{"win_length": 400, "arch": "tdnn", "optimizer": "muon", "max_steps": 40000, "adamw_weight_decay_other_params": 0}
Rows from block 9 of a small self-supervised audio encoder (BEST-RQ), named by matrix and row number. Each number is 50 + 15 x the weight over its row's rms, rounded and kept within 0 to 99. All counts start at 0.
After each channel's rows are labels from the 100 clips, of 14976, where the channel reaches its highest value: "loudest" is the band of the loudest frequency at the time of the peak. Only what is clearly more common there than usual is listed. The data: synthesized solo parts of chorales (CocoChorales).
# conv: pointwise conv (model.blocks.9.conv.weight, 128x128x1), inputs 0-127

conv.17:53 45 37 46 07 67 61 42 40 58 80 41 80 47 53 58 53 18 42 64 49 49 73 34 65 67 63 63 28 46 59 51 51 56 51 54 37 36 68 43 52 39 46 53 34 50 49 47 80 57 65 42 61 43 54 22 48 53 33 29 32 29 81 33 47 56 64 69 45 57 57 41 44 55 30 32 27 29 53 47 35 19 32 59 76 52 50 24 64 32 53 51 65 51 24 90 53 73 63 35 34 35 27 55 45 40 76 67 48 56 64 54 60 51 76 68 61 57 72 32 58 58 52 55 58 70 48 49
loudest: 250 to 500 Hz

conv.98:47 27 45 86 86 63 49 57 52 62 28 39 61 55 32 30 58 89 67 98 53 46 58 43 57 62 24 45 55 20 28 58 55 25 68 86 62 43 54 56 36 52 42 52 40 63 52 58 52 51 46 53 37 66 51 57 59 67 62 51 58 51 48 57 53 60 67 26 67 55 54 50 56 29 78 53 55 31 35 40 61 71 40 42 29 49 57 67 37 37 39 73 50 54 45 51 62 47 31 33 52 49 59 55 21 89 38 41 29 27 32 64 43 48 34 64 37 45 51 43 54 56 56 23 38 63 52 41
loudest: 500 to 1000 Hz

conv.94:56 32 44 60 61 43 49 52 37 49 58 58 63 36 49 38 84 52 59 36 37 40 62 31 48 51 40 43 32 53 53 47 46 31 49 62 61 52 43 56 55 72 34 53 38 55 63 55 42 26 54 38 51 22 40 58 44 57 12 55 57 38 52 40 48 36 43 54 62 59 19 58 40 79 58 35 47 21 04 57 51 41 40 34 55 86 49 46 64 70 59 32 34 56 78 40 64 36 34 49 56 26 61 67 60 76 72 58 27 16 35 50 41 48 67 39 48 52 35 45 49 05 12 35 54 55 47 43
loudest: 250 to 500 Hz

conv.47:37 27 39 25 33 51 29 73 66 58 34 40 54 59 27 71 72 59 61 37 57 31 46 48 40 58 57 67 14 53 21 68 51 59 43 56 21 27 12 58 59 44 64 37 46 58 74 64 62 77 50 51 65 50 53 36 57 24 69 44 55 60 51 34 80 28 63 40 51 33 21 49 30 54 43 32 64 43 58 37 63 73 66 52 50 70 56 62 44 32 52 57 44 35 51 58 42 33 43 65 50 36 61 18 37 64 15 63 48 46 68 64 61 36 56 48 25 40 69 38 54 62 35 52 30 46 60 48
loudest: 250 to 500 Hz

conv.26:42 62 42 40 31 48 39 58 61 47 34 57 30 57 33 82 72 51 68 49 36 31 37 63 57 56 51 57 58 62 57 46 40 28 64 32 66 42 43 52 57 67 44 46 27 61 30 50 65 64 55 61 27 51 43 48 37 41 49 58 27 63 49 47 21 88 35 52 43 30 44 36 96 55 28 43 81 57 36 54 71 63 57 62 66 49 53 46 53 62 63 50 41 06 49 26 71 41 34 48 37 61 56 47 35 51 64 48 38 36 35 32 57 59 22 11 63 46 38 35 37 70 38 24 47 65 42 33
loudest: 500 to 1000 Hz

conv.70:13 24 67 59 38 23 57 78 59 64 35 52 38 40 65 53 39 21 44 18 53 56 60 45 45 56 68 57 59 61 80 20 44 58 31 53 54 38 64 39 50 52 58 57 35 62 55 60 64 47 50 60 70 19 81 57 34 70 41 59 36 71 46 39 59 48 71 51 49 33 79 51 51 16 35 33 41 44 47 37 66 58 31 37 61 36 32 63 40 58 35 53 70 51 43 45 73 68 38 17 39 69 46 35 54 56 65 52 53 61 14 55 63 37 70 56 26 51 40 61 35 54 62 54 51 66 42 33
loudest: 500 to 1000 Hz

conv.115:60 46 48 32 44 52 39 41 52 43 41 51 39 57 62 69 48 42 22 25 57 52 47 42 22 40 41 36 74 63 47 52 33 79 51 77 24 50 63 46 66 34 61 29 45 71 62 61 23 45 37 53 50 61 44 44 58 72 17 69 51 26 54 34 71 44 28 47 21 41 58 62 68 41 82 32 67 61 42 27 52 51 34 51 60 49 31 49 63 48 49 55 61 36 54 48 38 59 15 39 52 34 53 24 59 62 34 15 23 52 87 55 46 34 62 63 56 58 41 64 40 38 77 38 66 51 62 33
loudest: 250 to 500 Hz

conv.95:64 58 49 60 64 68 48 57 59 32 28 53 61 33 54 56 80 45 60 60 09 56 39 46 44 46 43 74 67 45 54 54 48 61 51 60 56 42 73 32 60 51 50 27 55 52 31 64 53 68 22 74 37 49 33 46 63 26 21 43 58 33 48 22 33 43 20 48 50 50 56 28 57 38 54 69 36 37 59 48 57 50 41 24 46 51 57 41 66 47 77 54 68 30 17 22 39 74 50 42 35 34 34 39 54 72 67 57 89 62 52 64 29 33 41 54 24 68 74 40 44 62 62 62 64 45 33 53
loudest: 500 to 1000 Hz

conv.11:43 18 50 50 29 40 79 37 52 45 45 83 55 59 72 50 41 50 55 74 72 40 55 44 24 56 31 43 54 50 55 18 22 48 44 45 55 46 64 45 53 29 51 36 34 75 00 58 65 39 50 44 56 55 75 59 44 55 43 51 19 47 68 50 51 48 50 57 60 54 59 50 59 38 62 56 68 29 67 71 45 67 61 37 67 22 62 43 51 54 53 18 39 57 59 69 55 56 31 58 79 52 74 50 46 42 29 72 63 48 38 58 54 37 37 46 77 31 53 15 42 32 56 36 54 29 62 31
loudest: 500 to 1000 Hz

conv.81:52 54 52 46 58 74 38 36 27 48 24 77 63 44 48 73 62 48 30 54 46 71 26 45 24 79 49 34 48 91 29 39 65 52 58 82 64 55 50 25 34 52 32 46 82 47 40 55 40 56 49 69 55 51 23 27 41 47 26 52 64 50 24 50 63 44 56 43 53 64 45 26 42 41 46 40 70 49 35 27 48 46 53 70 47 33 49 62 48 54 56 68 72 52 43 47 66 74 70 58 74 58 36 21 73 52 76 54 33 41 31 59 46 65 37 41 35 54 42 50 33 21 48 42 30 40 38 36
loudest: 500 to 1000 Hz

conv.15:32 26 33 25 29 56 48 55 62 79 46 51 59 35 80 68 27 62 46 64 32 43 32 29 16 63 31 62 49 38 39 47 70 42 46 37 64 37 60 51 53 59 45 32 53 61 65 43 61 41 59 74 26 37 47 64 75 29 44 61 51 43 41 62 43 57 32 60 46 55 41 34 21 32 70 36 56 46 48 37 47 50 38 45 47 65 60 77 56 46 33 62 56 39 85 60 61 52 59 43 55 04 36 53 48 62 56 52 82 45 34 40 57 36 61 75 46 59 33 56 53 63 27 25 38 39 15 39
loudest: 500 to 1000 Hz; 2000 to 4000 Hz

conv.49:27 37 44 59 81 47 52 55 59 58 55 28 45 13 31 67 53 23 61 38 71 67 87 58 41 56 43 38 42 65 53 44 54 58 59 40 31 49 39 46 36 52 50 28 81 65 35 45 60 43 35 38 62 53 21 49 63 70 43 43 70 49 68 54 52 43 16 54 74 44 33 54 38 48 75 51 43 27 37 73 95 47 58 61 58 49 37 47 35 38 15 51 34 61 30 41 56 62 57 59 37 27 49 57 48 34 53 59 33 51 38 64 29 49 39 64 49 25 61 61 36 49 37 82 60 39 34 62
loudest: 250 to 500 Hz

conv.35:47 40 36 44 37 56 55 62 46 44 53 67 49 36 33 50 47 51 38 48 40 52 39 54 60 63 72 35 68 35 64 74 59 53 75 64 28 63 50 28 43 45 30 50 41 56 62 71 62 52 49 59 46 68 79 42 46 34 44 53 68 45 40 47 54 78 42 41 38 47 69 46 45 20 45 76 50 15 71 60 36 59 29 58 46 59 07 61 67 62 64 40 46 43 74 35 22 52 67 66 50 42 32 66 23 37 28 81 25 43 78 42 20 57 39 68 28 60 54 55 76 39 55 52 37 49 28 67
loudest: 250 to 500 Hz

conv.66:49 61 42 65 40 40 54 28 35 51 52 35 56 42 40 33 67 29 60 39 51 44 60 64 50 52 38 48 75 40 67 39 54 44 54 54 16 67 68 37 66 57 51 81 51 59 55 44 35 45 38 30 68 46 38 60 78 36 54 23 39 37 58 73 50 48 72 67 32 85 59 33 47 45 36 46 77 40 33 20 68 44 57 54 69 47 40 46 22 36 63 55 54 44 38 22 55 13 41 56 46 29 69 10 68 45 55 31 48 63 50 54 50 24 72 54 46 43 25 43 57 23 33 34 73 39 50 44
loudest: 250 to 500 Hz

conv.10:41 32 30 66 33 65 57 73 49 11 69 46 54 56 77 39 30 45 49 35 56 53 47 44 37 34 58 39 38 57 55 88 69 42 42 48 51 36 61 53 29 63 89 46 41 59 28 60 39 51 52 35 53 54 46 63 53 47 37 60 71 48 98 56 66 16 64 45 44 58 14 67 58 48 67 84 53 50 55 53 48 38 42 43 22 36 47 75 32 52 54 54 62 31 62 42 32 42 31 48 49 51 35 55 73 49 33 78 46 46 44 54 58 48 46 72 31 74 45 35 44 49 46 44 26 60 56 28
loudest: 500 to 1000 Hz

conv.54:86 18 47 42 29 52 58 78 51 44 53 66 52 31 32 23 36 64 67 39 60 30 45 58 50 55 53 59 62 32 47 54 24 39 66 27 34 54 40 48 46 39 56 31 50 73 35 45 49 16 44 57 47 30 58 40 50 74 56 53 43 58 44 62 64 57 63 46 60 32 56 47 41 41 71 42 59 63 47 63 83 50 89 55 33 47 57 36 74 17 44 74 55 34 49 51 20 51 43 46 53 40 29 62 77 26 52 63 63 51 45 73 59 17 53 49 29 66 57 31 50 34 54 64 32 49 78 45
loudest: 250 to 500 Hz

conv.100:44 69 52 39 53 58 71 17 56 32 14 39 32 50 45 75 56 55 34 56 51 74 53 40 44 48 29 45 48 38 50 62 49 42 52 58 69 65 56 36 51 49 57 43 45 72 49 51 73 15 54 36 35 70 55 21 23 54 37 45 54 32 46 41 39 36 60 40 34 45 52 66 48 61 59 46 67 57 51 32 48 42 60 60 31 40 31 44 42 48 72 54 52 47 45 49 79 48 61 19 54 74 40 42 56 41 51 99 44 03 55 54 39 31 75 33 46 86 48 38 45 46 52 42 55 45 32 28
loudest: 500 to 1000 Hz

conv.65:41 29 49 65 54 31 32 60 21 62 57 48 40 67 48 50 62 66 64 33 56 59 35 40 39 63 06 66 45 38 59 41 40 75 68 33 52 38 40 72 36 53 56 45 41 69 52 41 29 46 40 74 23 32 42 45 78 34 16 48 89 30 69 32 63 72 37 63 61 36 40 30 64 42 27 49 58 46 58 20 70 45 51 41 56 57 45 36 46 44 63 33 46 44 36 57 48 69 44 24 49 34 49 37 33 49 67 62 34 27 49 50 35 86 57 68 54 57 53 36 39 40 51 34 43 37 71 37
loudest: 250 to 500 Hz

conv.72:60 54 57 44 46 73 38 49 19 48 49 61 35 49 43 43 59 43 31 60 46 56 38 54 40 28 71 53 54 53 48 35 64 56 41 41 19 27 37 57 44 82 50 53 83 65 41 53 38 51 63 39 34 37 19 55 50 44 66 68 11 63 60 55 44 39 55 34 67 50 40 63 83 20 45 68 65 32 54 43 74 47 85 56 47 63 75 65 68 36 11 45 47 50 64 33 46 35 44 58 50 14 63 41 33 60 42 41 65 53 25 34 27 44 36 53 36 53 68 50 76 50 48 34 41 34 64 57
loudest: 500 to 1000 Hz

conv.110:35 36 49 33 59 62 55 46 52 47 32 38 37 43 48 24 52 47 79 31 53 43 39 43 36 53 59 77 75 45 50 52 53 52 42 27 16 53 27 71 63 47 23 36 65 49 29 52 40 25 48 43 60 72 56 65 44 29 64 42 84 71 45 65 88 51 56 41 46 39 42 58 50 50 23 55 30 51 32 52 57 36 60 18 37 80 43 72 61 63 49 58 38 36 55 34 69 64 71 43 19 68 67 38 48 34 43 44 37 53 46 38 37 51 63 67 51 48 54 23 53 46 85 26 58 36 26 49
loudest: 250 to 500 Hz

conv.59:54 27 66 51 29 43 32 39 61 43 67 59 56 45 24 33 39 75 38 45 53 43 43 60 60 36 24 66 53 68 56 29 50 49 50 29 54 31 46 42 51 44 52 61 26 80 46 41 49 37 42 51 38 23 27 51 33 55 36 41 40 63 35 45 50 43 81 26 45 31 63 47 57 53 40 35 30 48 70 33 78 00 51 26 36 56 63 56 64 75 42 40 77 62 21 66 30 52 27 59 39 42 70 64 22 65 47 78 50 20 58 53 54 50 57 59 49 56 59 53 43 35 55 69 57 41 57 49
loudest: 250 to 500 Hz

conv.86:61 45 50 73 44 53 58 84 38 58 58 45 84 37 50 60 47 59 56 88 85 74 70 31 55 30 50 25 40 57 39 62 37 47 58 47 54 19 54 37 31 58 59 53 20 58 53 72 63 55 48 36 45 59 37 56 40 43 31 35 29 56 45 48 82 59 31 75 53 51 23 62 44 40 62 74 60 66 50 69 59 61 33 48 34 24 47 51 38 57 51 47 81 35 38 47 66 33 55 59 25 39 40 77 41 59 64 32 50 46 58 26 63 50 82 49 44 55 31 65 54 26 69 37 50 43 46 44
loudest: 500 to 1000 Hz

conv.102:33 52 42 36 39 65 49 48 55 32 50 43 48 69 58 33 51 18 50 42 61 43 43 54 49 73 32 41 60 70 46 30 45 85 43 56 44 29 14 69 17 76 48 53 49 64 40 28 69 23 21 45 32 53 54 56 57 40 58 58 46 59 47 33 81 41 33 44 41 28 70 57 61 46 70 57 28 13 52 52 33 46 29 58 76 37 56 43 79 68 73 58 43 20 62 46 43 29 54 62 68 31 77 67 34 62 33 48 45 39 51 47 47 33 72 45 60 70 48 35 62 46 53 40 58 49 58 48
loudest: 500 to 1000 Hz

conv.6:33 56 44 54 13 33 27 34 76 66 27 55 46 18 70 50 42 62 48 39 52 23 46 75 36 77 32 30 70 61 54 31 46 71 51 47 37 34 52 37 45 62 26 63 54 96 45 55 42 67 64 45 66 78 44 20 47 61 57 76 59 45 55 47 47 26 38 45 49 48 26 60 61 69 47 31 51 47 81 45 60 53 37 38 46 44 49 56 30 48 75 51 39 58 59 51 50 38 53 16 33 29 74 48 60 44 65 51 59 27 48 36 41 29 60 68 47 47 47 68 37 58 47 55 39 39 32 49
loudest: 250 to 500 Hz

conv.101:69 33 38 50 42 44 77 67 35 44 47 37 97 80 34 73 06 41 59 36 50 71 38 51 43 40 55 38 54 55 51 59 45 59 40 56 22 61 48 25 54 63 43 54 30 59 82 74 37 54 59 30 79 59 32 38 59 22 43 74 46 25 57 71 57 59 42 51 58 60 51 32 57 40 71 36 33 45 42 45 89 66 74 35 43 43 53 58 62 50 32 56 44 53 46 39 37 63 55 28 57 45 18 41 49 24 62 55 60 50 55 31 38 62 45 50 59 55 49 50 56 40 36 48 34 46 62 26
loudest: 500 to 1000 Hz

conv.68:36 16 31 59 20 51 47 37 60 58 56 43 68 85 35 45 64 58 40 47 58 41 42 48 53 60 43 13 74 20 50 57 44 77 98 36 48 40 57 50 19 67 55 31 24 41 46 57 36 37 49 54 59 28 81 62 33 61 70 29 39 61 48 42 39 64 41 60 59 51 55 43 52 08 52 65 70 51 51 35 47 30 57 08 40 47 61 47 75 53 67 76 57 53 62 60 48 39 55 44 48 63 49 74 57 40 48 54 51 47 41 51 44 58 53 45 37 41 48 51 65 61 35 41 58 30 59 32
loudest: 250 to 500 Hz

conv.122:42 41 40 58 39 66 57 43 45 56 63 40 15 61 34 49 57 27 42 26 51 19 53 57 63 58 25 46 45 48 45 64 54 60 35 66 36 47 43 52 36 37 38 28 42 57 46 76 40 84 65 13 43 21 74 48 71 58 59 35 46 65 24 35 45 50 52 40 39 53 35 76 26 58 47 36 59 79 57 58 35 49 35 42 35 64 65 38 37 30 77 70 27 46 89 39 53 47 48 49 30 56 52 67 28 42 53 55 30 71 41 65 60 32 47 62 54 84 49 23 53 45 40 55 64 37 34 55
loudest: 250 to 500 Hz

conv.5:46 48 41 42 63 55 51 40 36 65 34 24 48 48 19 41 49 35 70 52 30 39 38 63 45 21 32 13 48 54 43 49 30 67 39 73 50 30 34 42 37 58 53 49 57 78 64 36 52 68 62 58 54 59 56 48 39 39 28 75 40 52 76 42 58 73 54 53 57 36 48 35 48 29 42 21 55 64 40 34 52 46 49 19 36 31 74 72 40 30 82 45 50 34 62 44 80 52 47 60 68 72 58 69 47 53 43 68 06 81 61 41 30 43 54 49 42 47 57 52 29 26 31 44 52 48 46 49
loudest: 500 to 1000 Hz

conv.42:48 31 57 45 39 67 54 75 73 49 54 68 48 50 42 50 46 43 23 44 25 65 71 44 59 39 47 33 75 57 78 70 46 50 61 53 41 49 43 64 58 58 56 58 50 46 33 42 66 40 46 46 26 35 37 37 37 60 39 52 89 14 74 50 64 53 36 45 33 56 44 41 62 67 37 40 30 62 46 38 71 61 17 69 48 25 56 67 60 52 43 67 44 41 50 46 42 36 57 38 82 65 42 64 53 68 70 44 41 16 59 41 74 70 49 50 60 33 88 39 54 23 75 52 24 68 33 59
loudest: 500 to 1000 Hz

conv.124:84 35 43 37 34 74 62 39 42 50 42 16 42 55 66 44 23 58 46 52 61 92 33 23 47 69 56 47 60 48 37 20 60 47 24 33 52 44 55 48 52 42 21 47 47 75 41 71 43 81 51 40 50 52 48 39 63 59 58 45 61 34 49 40 50 53 46 49 35 41 45 67 68 43 70 39 59 76 64 55 62 44 44 45 34 40 54 32 37 77 42 73 24 59 45 57 59 52 49 54 64 66 44 51 51 74 80 05 38 51 32 58 64 31 43 84 35 56 39 37 49 62 37 57 59 32 55 36
loudest: 250 to 500 Hz

conv.14:54 54 38 27 53 72 44 55 51 46 50 73 22 40 60 43 36 38 45 46 49 47 52 33 51 59 54 62 35 40 24 47 69 36 47 78 45 54 54 58 59 63 63 45 59 62 62 49 31 39 34 57 43 00 58 43 46 54 65 11 65 54 54 77 41 40 62 43 69 67 56 19 76 57 23 40 05 33 68 33 41 62 74 40 64 60 82 79 24 45 48 25 44 29 49 43 48 40 40 71 43 42 44 59 40 50 68 51 17 40 43 56 38 44 47 44 50 52 47 33 48 39 50 38 54 44 48 36
loudest: 500 to 1000 Hz

conv.7:67 52 24 56 63 72 47 61 64 57 32 25 71 71 65 71 20 28 68 52 15 47 50 14 33 57 29 49 47 49 65 37 68 42 43 27 28 55 63 49 28 51 45 62 44 62 33 62 26 47 66 65 51 61 61 50 33 92 41 53 52 59 65 61 48 26 41 61 45 43 28 70 59 40 56 64 55 43 63 47 63 72 64 45 27 57 63 55 30 57 37 39 68 51 58 46 36 41 79 39 50 57 54 31 24 56 58 34 54 42 63 36 36 46 63 26 46 29 39 41 46 34 55 56 63 85 32 40
loudest: 500 to 1000 Hz; 2000 to 4000 Hz

conv.103:51 73 63 42 29 58 52 42 45 41 29 51 43 60 66 56 32 71 37 68 40 38 50 48 65 39 37 69 50 29 53 39 17 71 62 41 37 30 37 55 60 70 45 50 42 72 71 41 71 58 84 40 47 46 74 47 49 48 41 56 32 43 43 57 77 72 52 47 41 39 53 31 41 66 61 35 20 31 43 48 29 47 36 58 44 76 64 55 45 54 67 49 63 59 38 36 37 34 35 21 28 20 53 49 39 55 19 52 29 67 09 81 38 75 61 54 56 62 63 49 64 38 40 59 60 26 52 36
loudest: 500 to 1000 Hz