Weights of a small self-supervised audio encoder (BEST-RQ): trained on synthesized solo parts of chorales (CocoChorales).
Rows from block 5 of a small self-supervised audio encoder (BEST-RQ), named by matrix and row number. Each number is 128 + 24 x the weight over its row's rms, rounded and kept within 0 to 255. All counts start at 0. Numbers have three digits each.
After each channel's rows are labels from the 100 clips, of 14976, where the channel reaches its highest value: "peak on" is the class under the peak; "top examples" is what is common among them. Only what is clearly more common there than usual is listed. The data: synthesized solo parts of chorales (CocoChorales).
# conv: pointwise conv (model.blocks.5.conv.weight, 128x128x1), inputs 0-63

conv.30:127109127115125140130135139167119086151131151096130069107151096127095120108163138116085097112177087101133085119131118156124141115119128169100114126151142125087133091120124130126154103137113180
peak on: D#4
top examples: note D#4; trombone; note F4

conv.97:142132155152099100147105145110109119143167085142127110154140116146119123121116116149117105144136125140084135091121086151119117155148169086141145113129140118111105130123129107181120123064181165
peak on: C#4
top examples: cello; note C#4; note D4

conv.46:113143101101126158113138197146151128097102114125150162112141105135105115137157172129071109127124095093135122116098110136131144141143181149102135113161174140111101118098147179142153130156137155
peak on: D#4
top examples: note D#4; clarinet; note F4; instrument: trombone

conv.28:132164107138108148101132141138096134112096126120153119084132160110110154126103164160128123095143112156089180124110137130074137132103104111117136121121166148105100105129139125134151155159127121
peak on: F5
top examples: violin; note F5; note G5; note D#5

conv.54:170147112116128104170136137131136101101137091126121143124138089152088106100152096186099140122163115115104136122144158160123155131084114124123094121148157131121117137122119166167133140142126116
peak on: G4
top examples: note G4; trombone; note F4

conv.108:103085137130129115143108125146128095163071152103154139150176123151139104129133131121168111145103115177107099121135148146153121133100121134134107200108116097118128136155080124147101114126120151
peak on: A#3; B3
top examples: note A#3; tuba; trombone; note C4

conv.112:140133183112118142130108098141091120150185128115130127119122166122122124128138122129134128170157133108144134130099119152103136104169101163108080141091139129149152135103119186131122149084128160
peak on: E5; D#5
top examples: trumpet; note E5; note D#5

conv.12:133124111176107071147137115103150093126140109104125121133110146128166157134159146120106056131138124082121147121084104154102154107173137131099126096126125136145115117117132135127150135212146131
peak on: C#4
top examples: cello; note C#4; note D5; flute

conv.104:164082153173167107135171133110135132106128095076113084117135142154112101193107138148147122124115116107114144139127107124123131217099078121154106171109145097158120101144181120126148104136129118
peak on: silence
top examples: note F4; trombone

conv.120:093121116110128173108136116145122188127100131096082118134128111121151124115160167111143078109166109135121145154132149139146176123152111100093121110117172095126146101156107146104137122148111155
peak on: G#5; G5
top examples: violin; note G#5; note G5; note F#5

conv.23:162117155136159156083108151133133132104164116104095157146122135166113137096125094136134113147129146108100149096093112095159143126122095141077145141129184133125153160156162189147151141147114105
peak on: A#5
top examples: trumpet; note A#5; note G#5

conv.36:101112165141134134103138149140144109136113157101126096176116110141104107158149148077129092103153076136191121099143155138159138129112127105147124118120132177100135102126121098150136149144114172
peak on: F#3
top examples: bassoon; note D#4; note F#3

conv.67:126112172125123154158097128123110130158113114127183117108146148130125105116120153114132174122087118108110144080150101135142166148172150131175137125119125134169136128128148143136168084127107173
peak on: D5
top examples: violin; note D5

conv.63:159077109112121124128094157151107082126151130099120170127109143118145185121161119139101161110109077149162136116151133135127136120148131117136097131161141157120124139130182140087118151131147141
peak on: C#5
top examples: note C#5; trumpet

conv.90:099107176108113103116135146196116102116141109109109139118138173147129148132154129131144119124183128136129102099172096128171143093106115171145119079166195143122109119118172135121142143114140125
peak on: A#3; silence
top examples: cello; note A#3; note D#4

conv.115:127122157106123117110163118134102138170073121155128135129104122136138126111152140112159132090136112093105112154127124138183144139104133142135140115110124077120148130108156116143134138168133107
peak on: F#3
top examples: tuba; note F#3; note A#3; note A3

conv.43:123134115154118088152131140123135128124144099142134119126106121150129129110154130177124097113110131147125100146126103135140129121130092147137109116133111163142129108096150083151125168107160142
peak on: G4
top examples: note G4

conv.106:117106121105135110134112093146147213099109142163150146162144149153153125143124159125141136139145133128094133100106164111117110133091187126079096106115129092112144124142122095106124151158136126
peak on: E5
top examples: note E5; violin; note F5

conv.87:056151147132122144140095117148139114139161094109111109151142110107142083115118141110134134122116109131122100085117130157108122115110139141149152102202141160128126142120180138144091134117148125
peak on: F#5; F5
top examples: note F#5; note F5; flute; note D#5

conv.111:176131117175154147140174150128122117131160111106142131129125150173156128118144131074120105136131139134110115125142065173106093116103105108146172122114141144105110122161092081108136107150108110
peak on: F4
top examples: cello; violin; note F4; note E4

conv.42:152116135108158111124124176148114142171117130092108156171135197112115157111149139105109156089142102159126113111137121141102120138119148120096131116172089138118129190117105127122132116124135136
peak on: F4
top examples: clarinet; note F4; note D#4; note G4

conv.121:086151124150156145146181125107117084129127108098120142105086134136105129111107147107112116147147141113125152119137126127122122113160165102126119128135163119118076145120110137107144160073111108
peak on: F#5; A5
top examples: trumpet; note F#5; note D#5; note A5

conv.32:101188083160075134110109148134158154120101153146101122139107143124106147131161108128114111107118155139144167091124096114177121100136137126130180181147143115146153151115097104091121178124065171
peak on: D4
top examples: trombone; note D4; note E4

conv.52:127178164127150099095100150071143102115120097162097126145097124113186123099158100140117168122096118158119133114123135157154141088153101120144130083140137111093079135120120157122163106084150140
peak on: silence; F#5
top examples: note F#5; tuba; note C4; instrument: violin

conv.127:097119148128137163151128151155167142103133099160105145142168140115111116120129160142104137144125131163124128081131112111118147104143185129102151097117102101135139149096122146160148126104176137
peak on: G3; G#3
top examples: cello; note G3; note G#3; note A#3

conv.126:114094139135100144141161134128104104101100112120119124153118133130134109120129109152128136186149121107121115133109120165109127126085142146084151129135094160121156182085129137163134129116121140
peak on: D4
top examples: viola; note D4; note C4; note D#4

conv.53:135116119112145133137106140135169104092108118131145127172109109152108115104139163114105130173126169119131130082147093136077142113108120095129120114135184149130122163157116126129098146150123135
peak on: D4
top examples: note D4

conv.82:148142118122180118177155138096129104106129147134104168124115145148135119108095148137117120171135077141107147171091095143171118109152138121082127101130160098156113147120139112099113142154141103
peak on: G4
top examples: note G4; note F4; clarinet; viola

conv.55:144145113118129101116111132105162093100136102111121175142105119095107138149114100094093114142166130102127150111153160129126141104086124102151120117143164127198094090094136118134102141105115113
peak on: silence
top examples: note A4; trumpet

conv.3:093104123104110129150130107091134138115147131144192138142093136125098130115124067129116100114118117132117121087151113127136097091075165144116161097106118114105127099135128186137136123126098108
peak on: G#5
top examples: note G#5; note F#5

conv.62:153147132149119174125160144123121123117071124147164154101116164102090142123144130167095106144137092145124131134120139170140115105152148142120116160130139133113149157100112107172173151095166094
peak on: G4
top examples: note G4; violin; trombone; note G#4

conv.72:110090112154113094127155145157135094151142104087100122113150146091115193168120146120117140120122182129112113112101153151160133134099113148152127129115137122079136109106074116115130190083110105
peak on: A#4
top examples: note A#4; violin; horn; note C5

conv.116:141085122162121136112125128088137162124116116203110120108108137117099112127158184134119130129088114102129144123107147154133139142136096120118124131167168132088119120122132107121153121128102128
peak on: silence
top examples: note C#4; clarinet

conv.4:150108139130131110119125101093113091134125124114145134165153131129178132098130139140142155156096135146150119118183134138085118127175150128118138124123142124122128105152099146151164140174163088
peak on: C#5
top examples: note C#5; trumpet

conv.25:129131122106109111169126121147093101120064150118133178140102122118065122142148084128127114120098160162149104126139127153142116094117108138108140096093103142108116125099101086096177130153150124
peak on: A#4; B4
top examples: note A#4; note G#4; clarinet; note B4

conv.119:193139100116106144089130151153107123072134139139103139114107159106108133135125115072135153135115115100126143108109122138139113094135138124096092158147155152138121139119125142182113125104114114
peak on: F4
top examples: trombone; note F4; note G4

conv.75:128103108110188135157116126095137155112153122118113108083141124091108158152106117082103105118153114128144113115105112116113140122131137144126100125098119114116091118218172123152137126088151127
peak on: F5
top examples: note F5; trumpet; note D#5; note E5

conv.61:122147115116135176111108127117102138147144092113121104098098122121137146130159144130120162112186142123124123120157111159085136101147148106121120157125147132120124100091138152090143153159084135
peak on: F5; F#5
top examples: flute; note F5; note D#5; note F#5

conv.24:164132155159134153111154181141134167125102118101068106137106185169130138121131129113125125099154121124169137155120083122110076112102154104115122116134128114120137135141153148122114149124151142
peak on: G#3
top examples: cello; note G#3; note A3

conv.44:118115192090116076130143155135120157110138148135150121118132121101178104130103120134128149135158135132090132161133141138082122101106161126099111152108149208143113183119151094115145108099119118
peak on: silence
top examples: viola

conv.93:147100139158135098140174109117133102135109133125097130152173132109132152136093163171084098123086123122097143115130142127129131131170106115122182147135143133128117092124123076162087166111161114
peak on: G#3
top examples: note G#3; cello; note A#3

conv.76:116095125154120120147102142138145171194111115154109099113102099117141127098129155127108107141145141097114177159143116090118108094124138132098177162111158171115111111123109171155081166131093143
peak on: C#4; D4
top examples: bassoon; note C#4; note D4; note G#3

conv.109:124139128134113126130155102158122119136128128110085138092114135202114134164170172137121074142143144099122115118135167120140121151150092107119132156099103097098114119116149123146105120101160111
peak on: A#3
top examples: cello; note A#3; note G#3; note A3

conv.96:109124145145129143121112173160105144144139130138093118136148153140124124141126138150102098143108119097083153152134106160186165153111118147170123139102152165099105225101105106130113089117064130
peak on: C#4
top examples: clarinet; note D4; note D#4; note C#4

conv.35:089120093128140139196138128113108113126118115142146124134124133089151131133126148146084121143127130098148155150084120116119127123088127129133100137134165124119139179104091088158167131115149172
peak on: F5
top examples: violin; note F5; note D#5; instrument: cello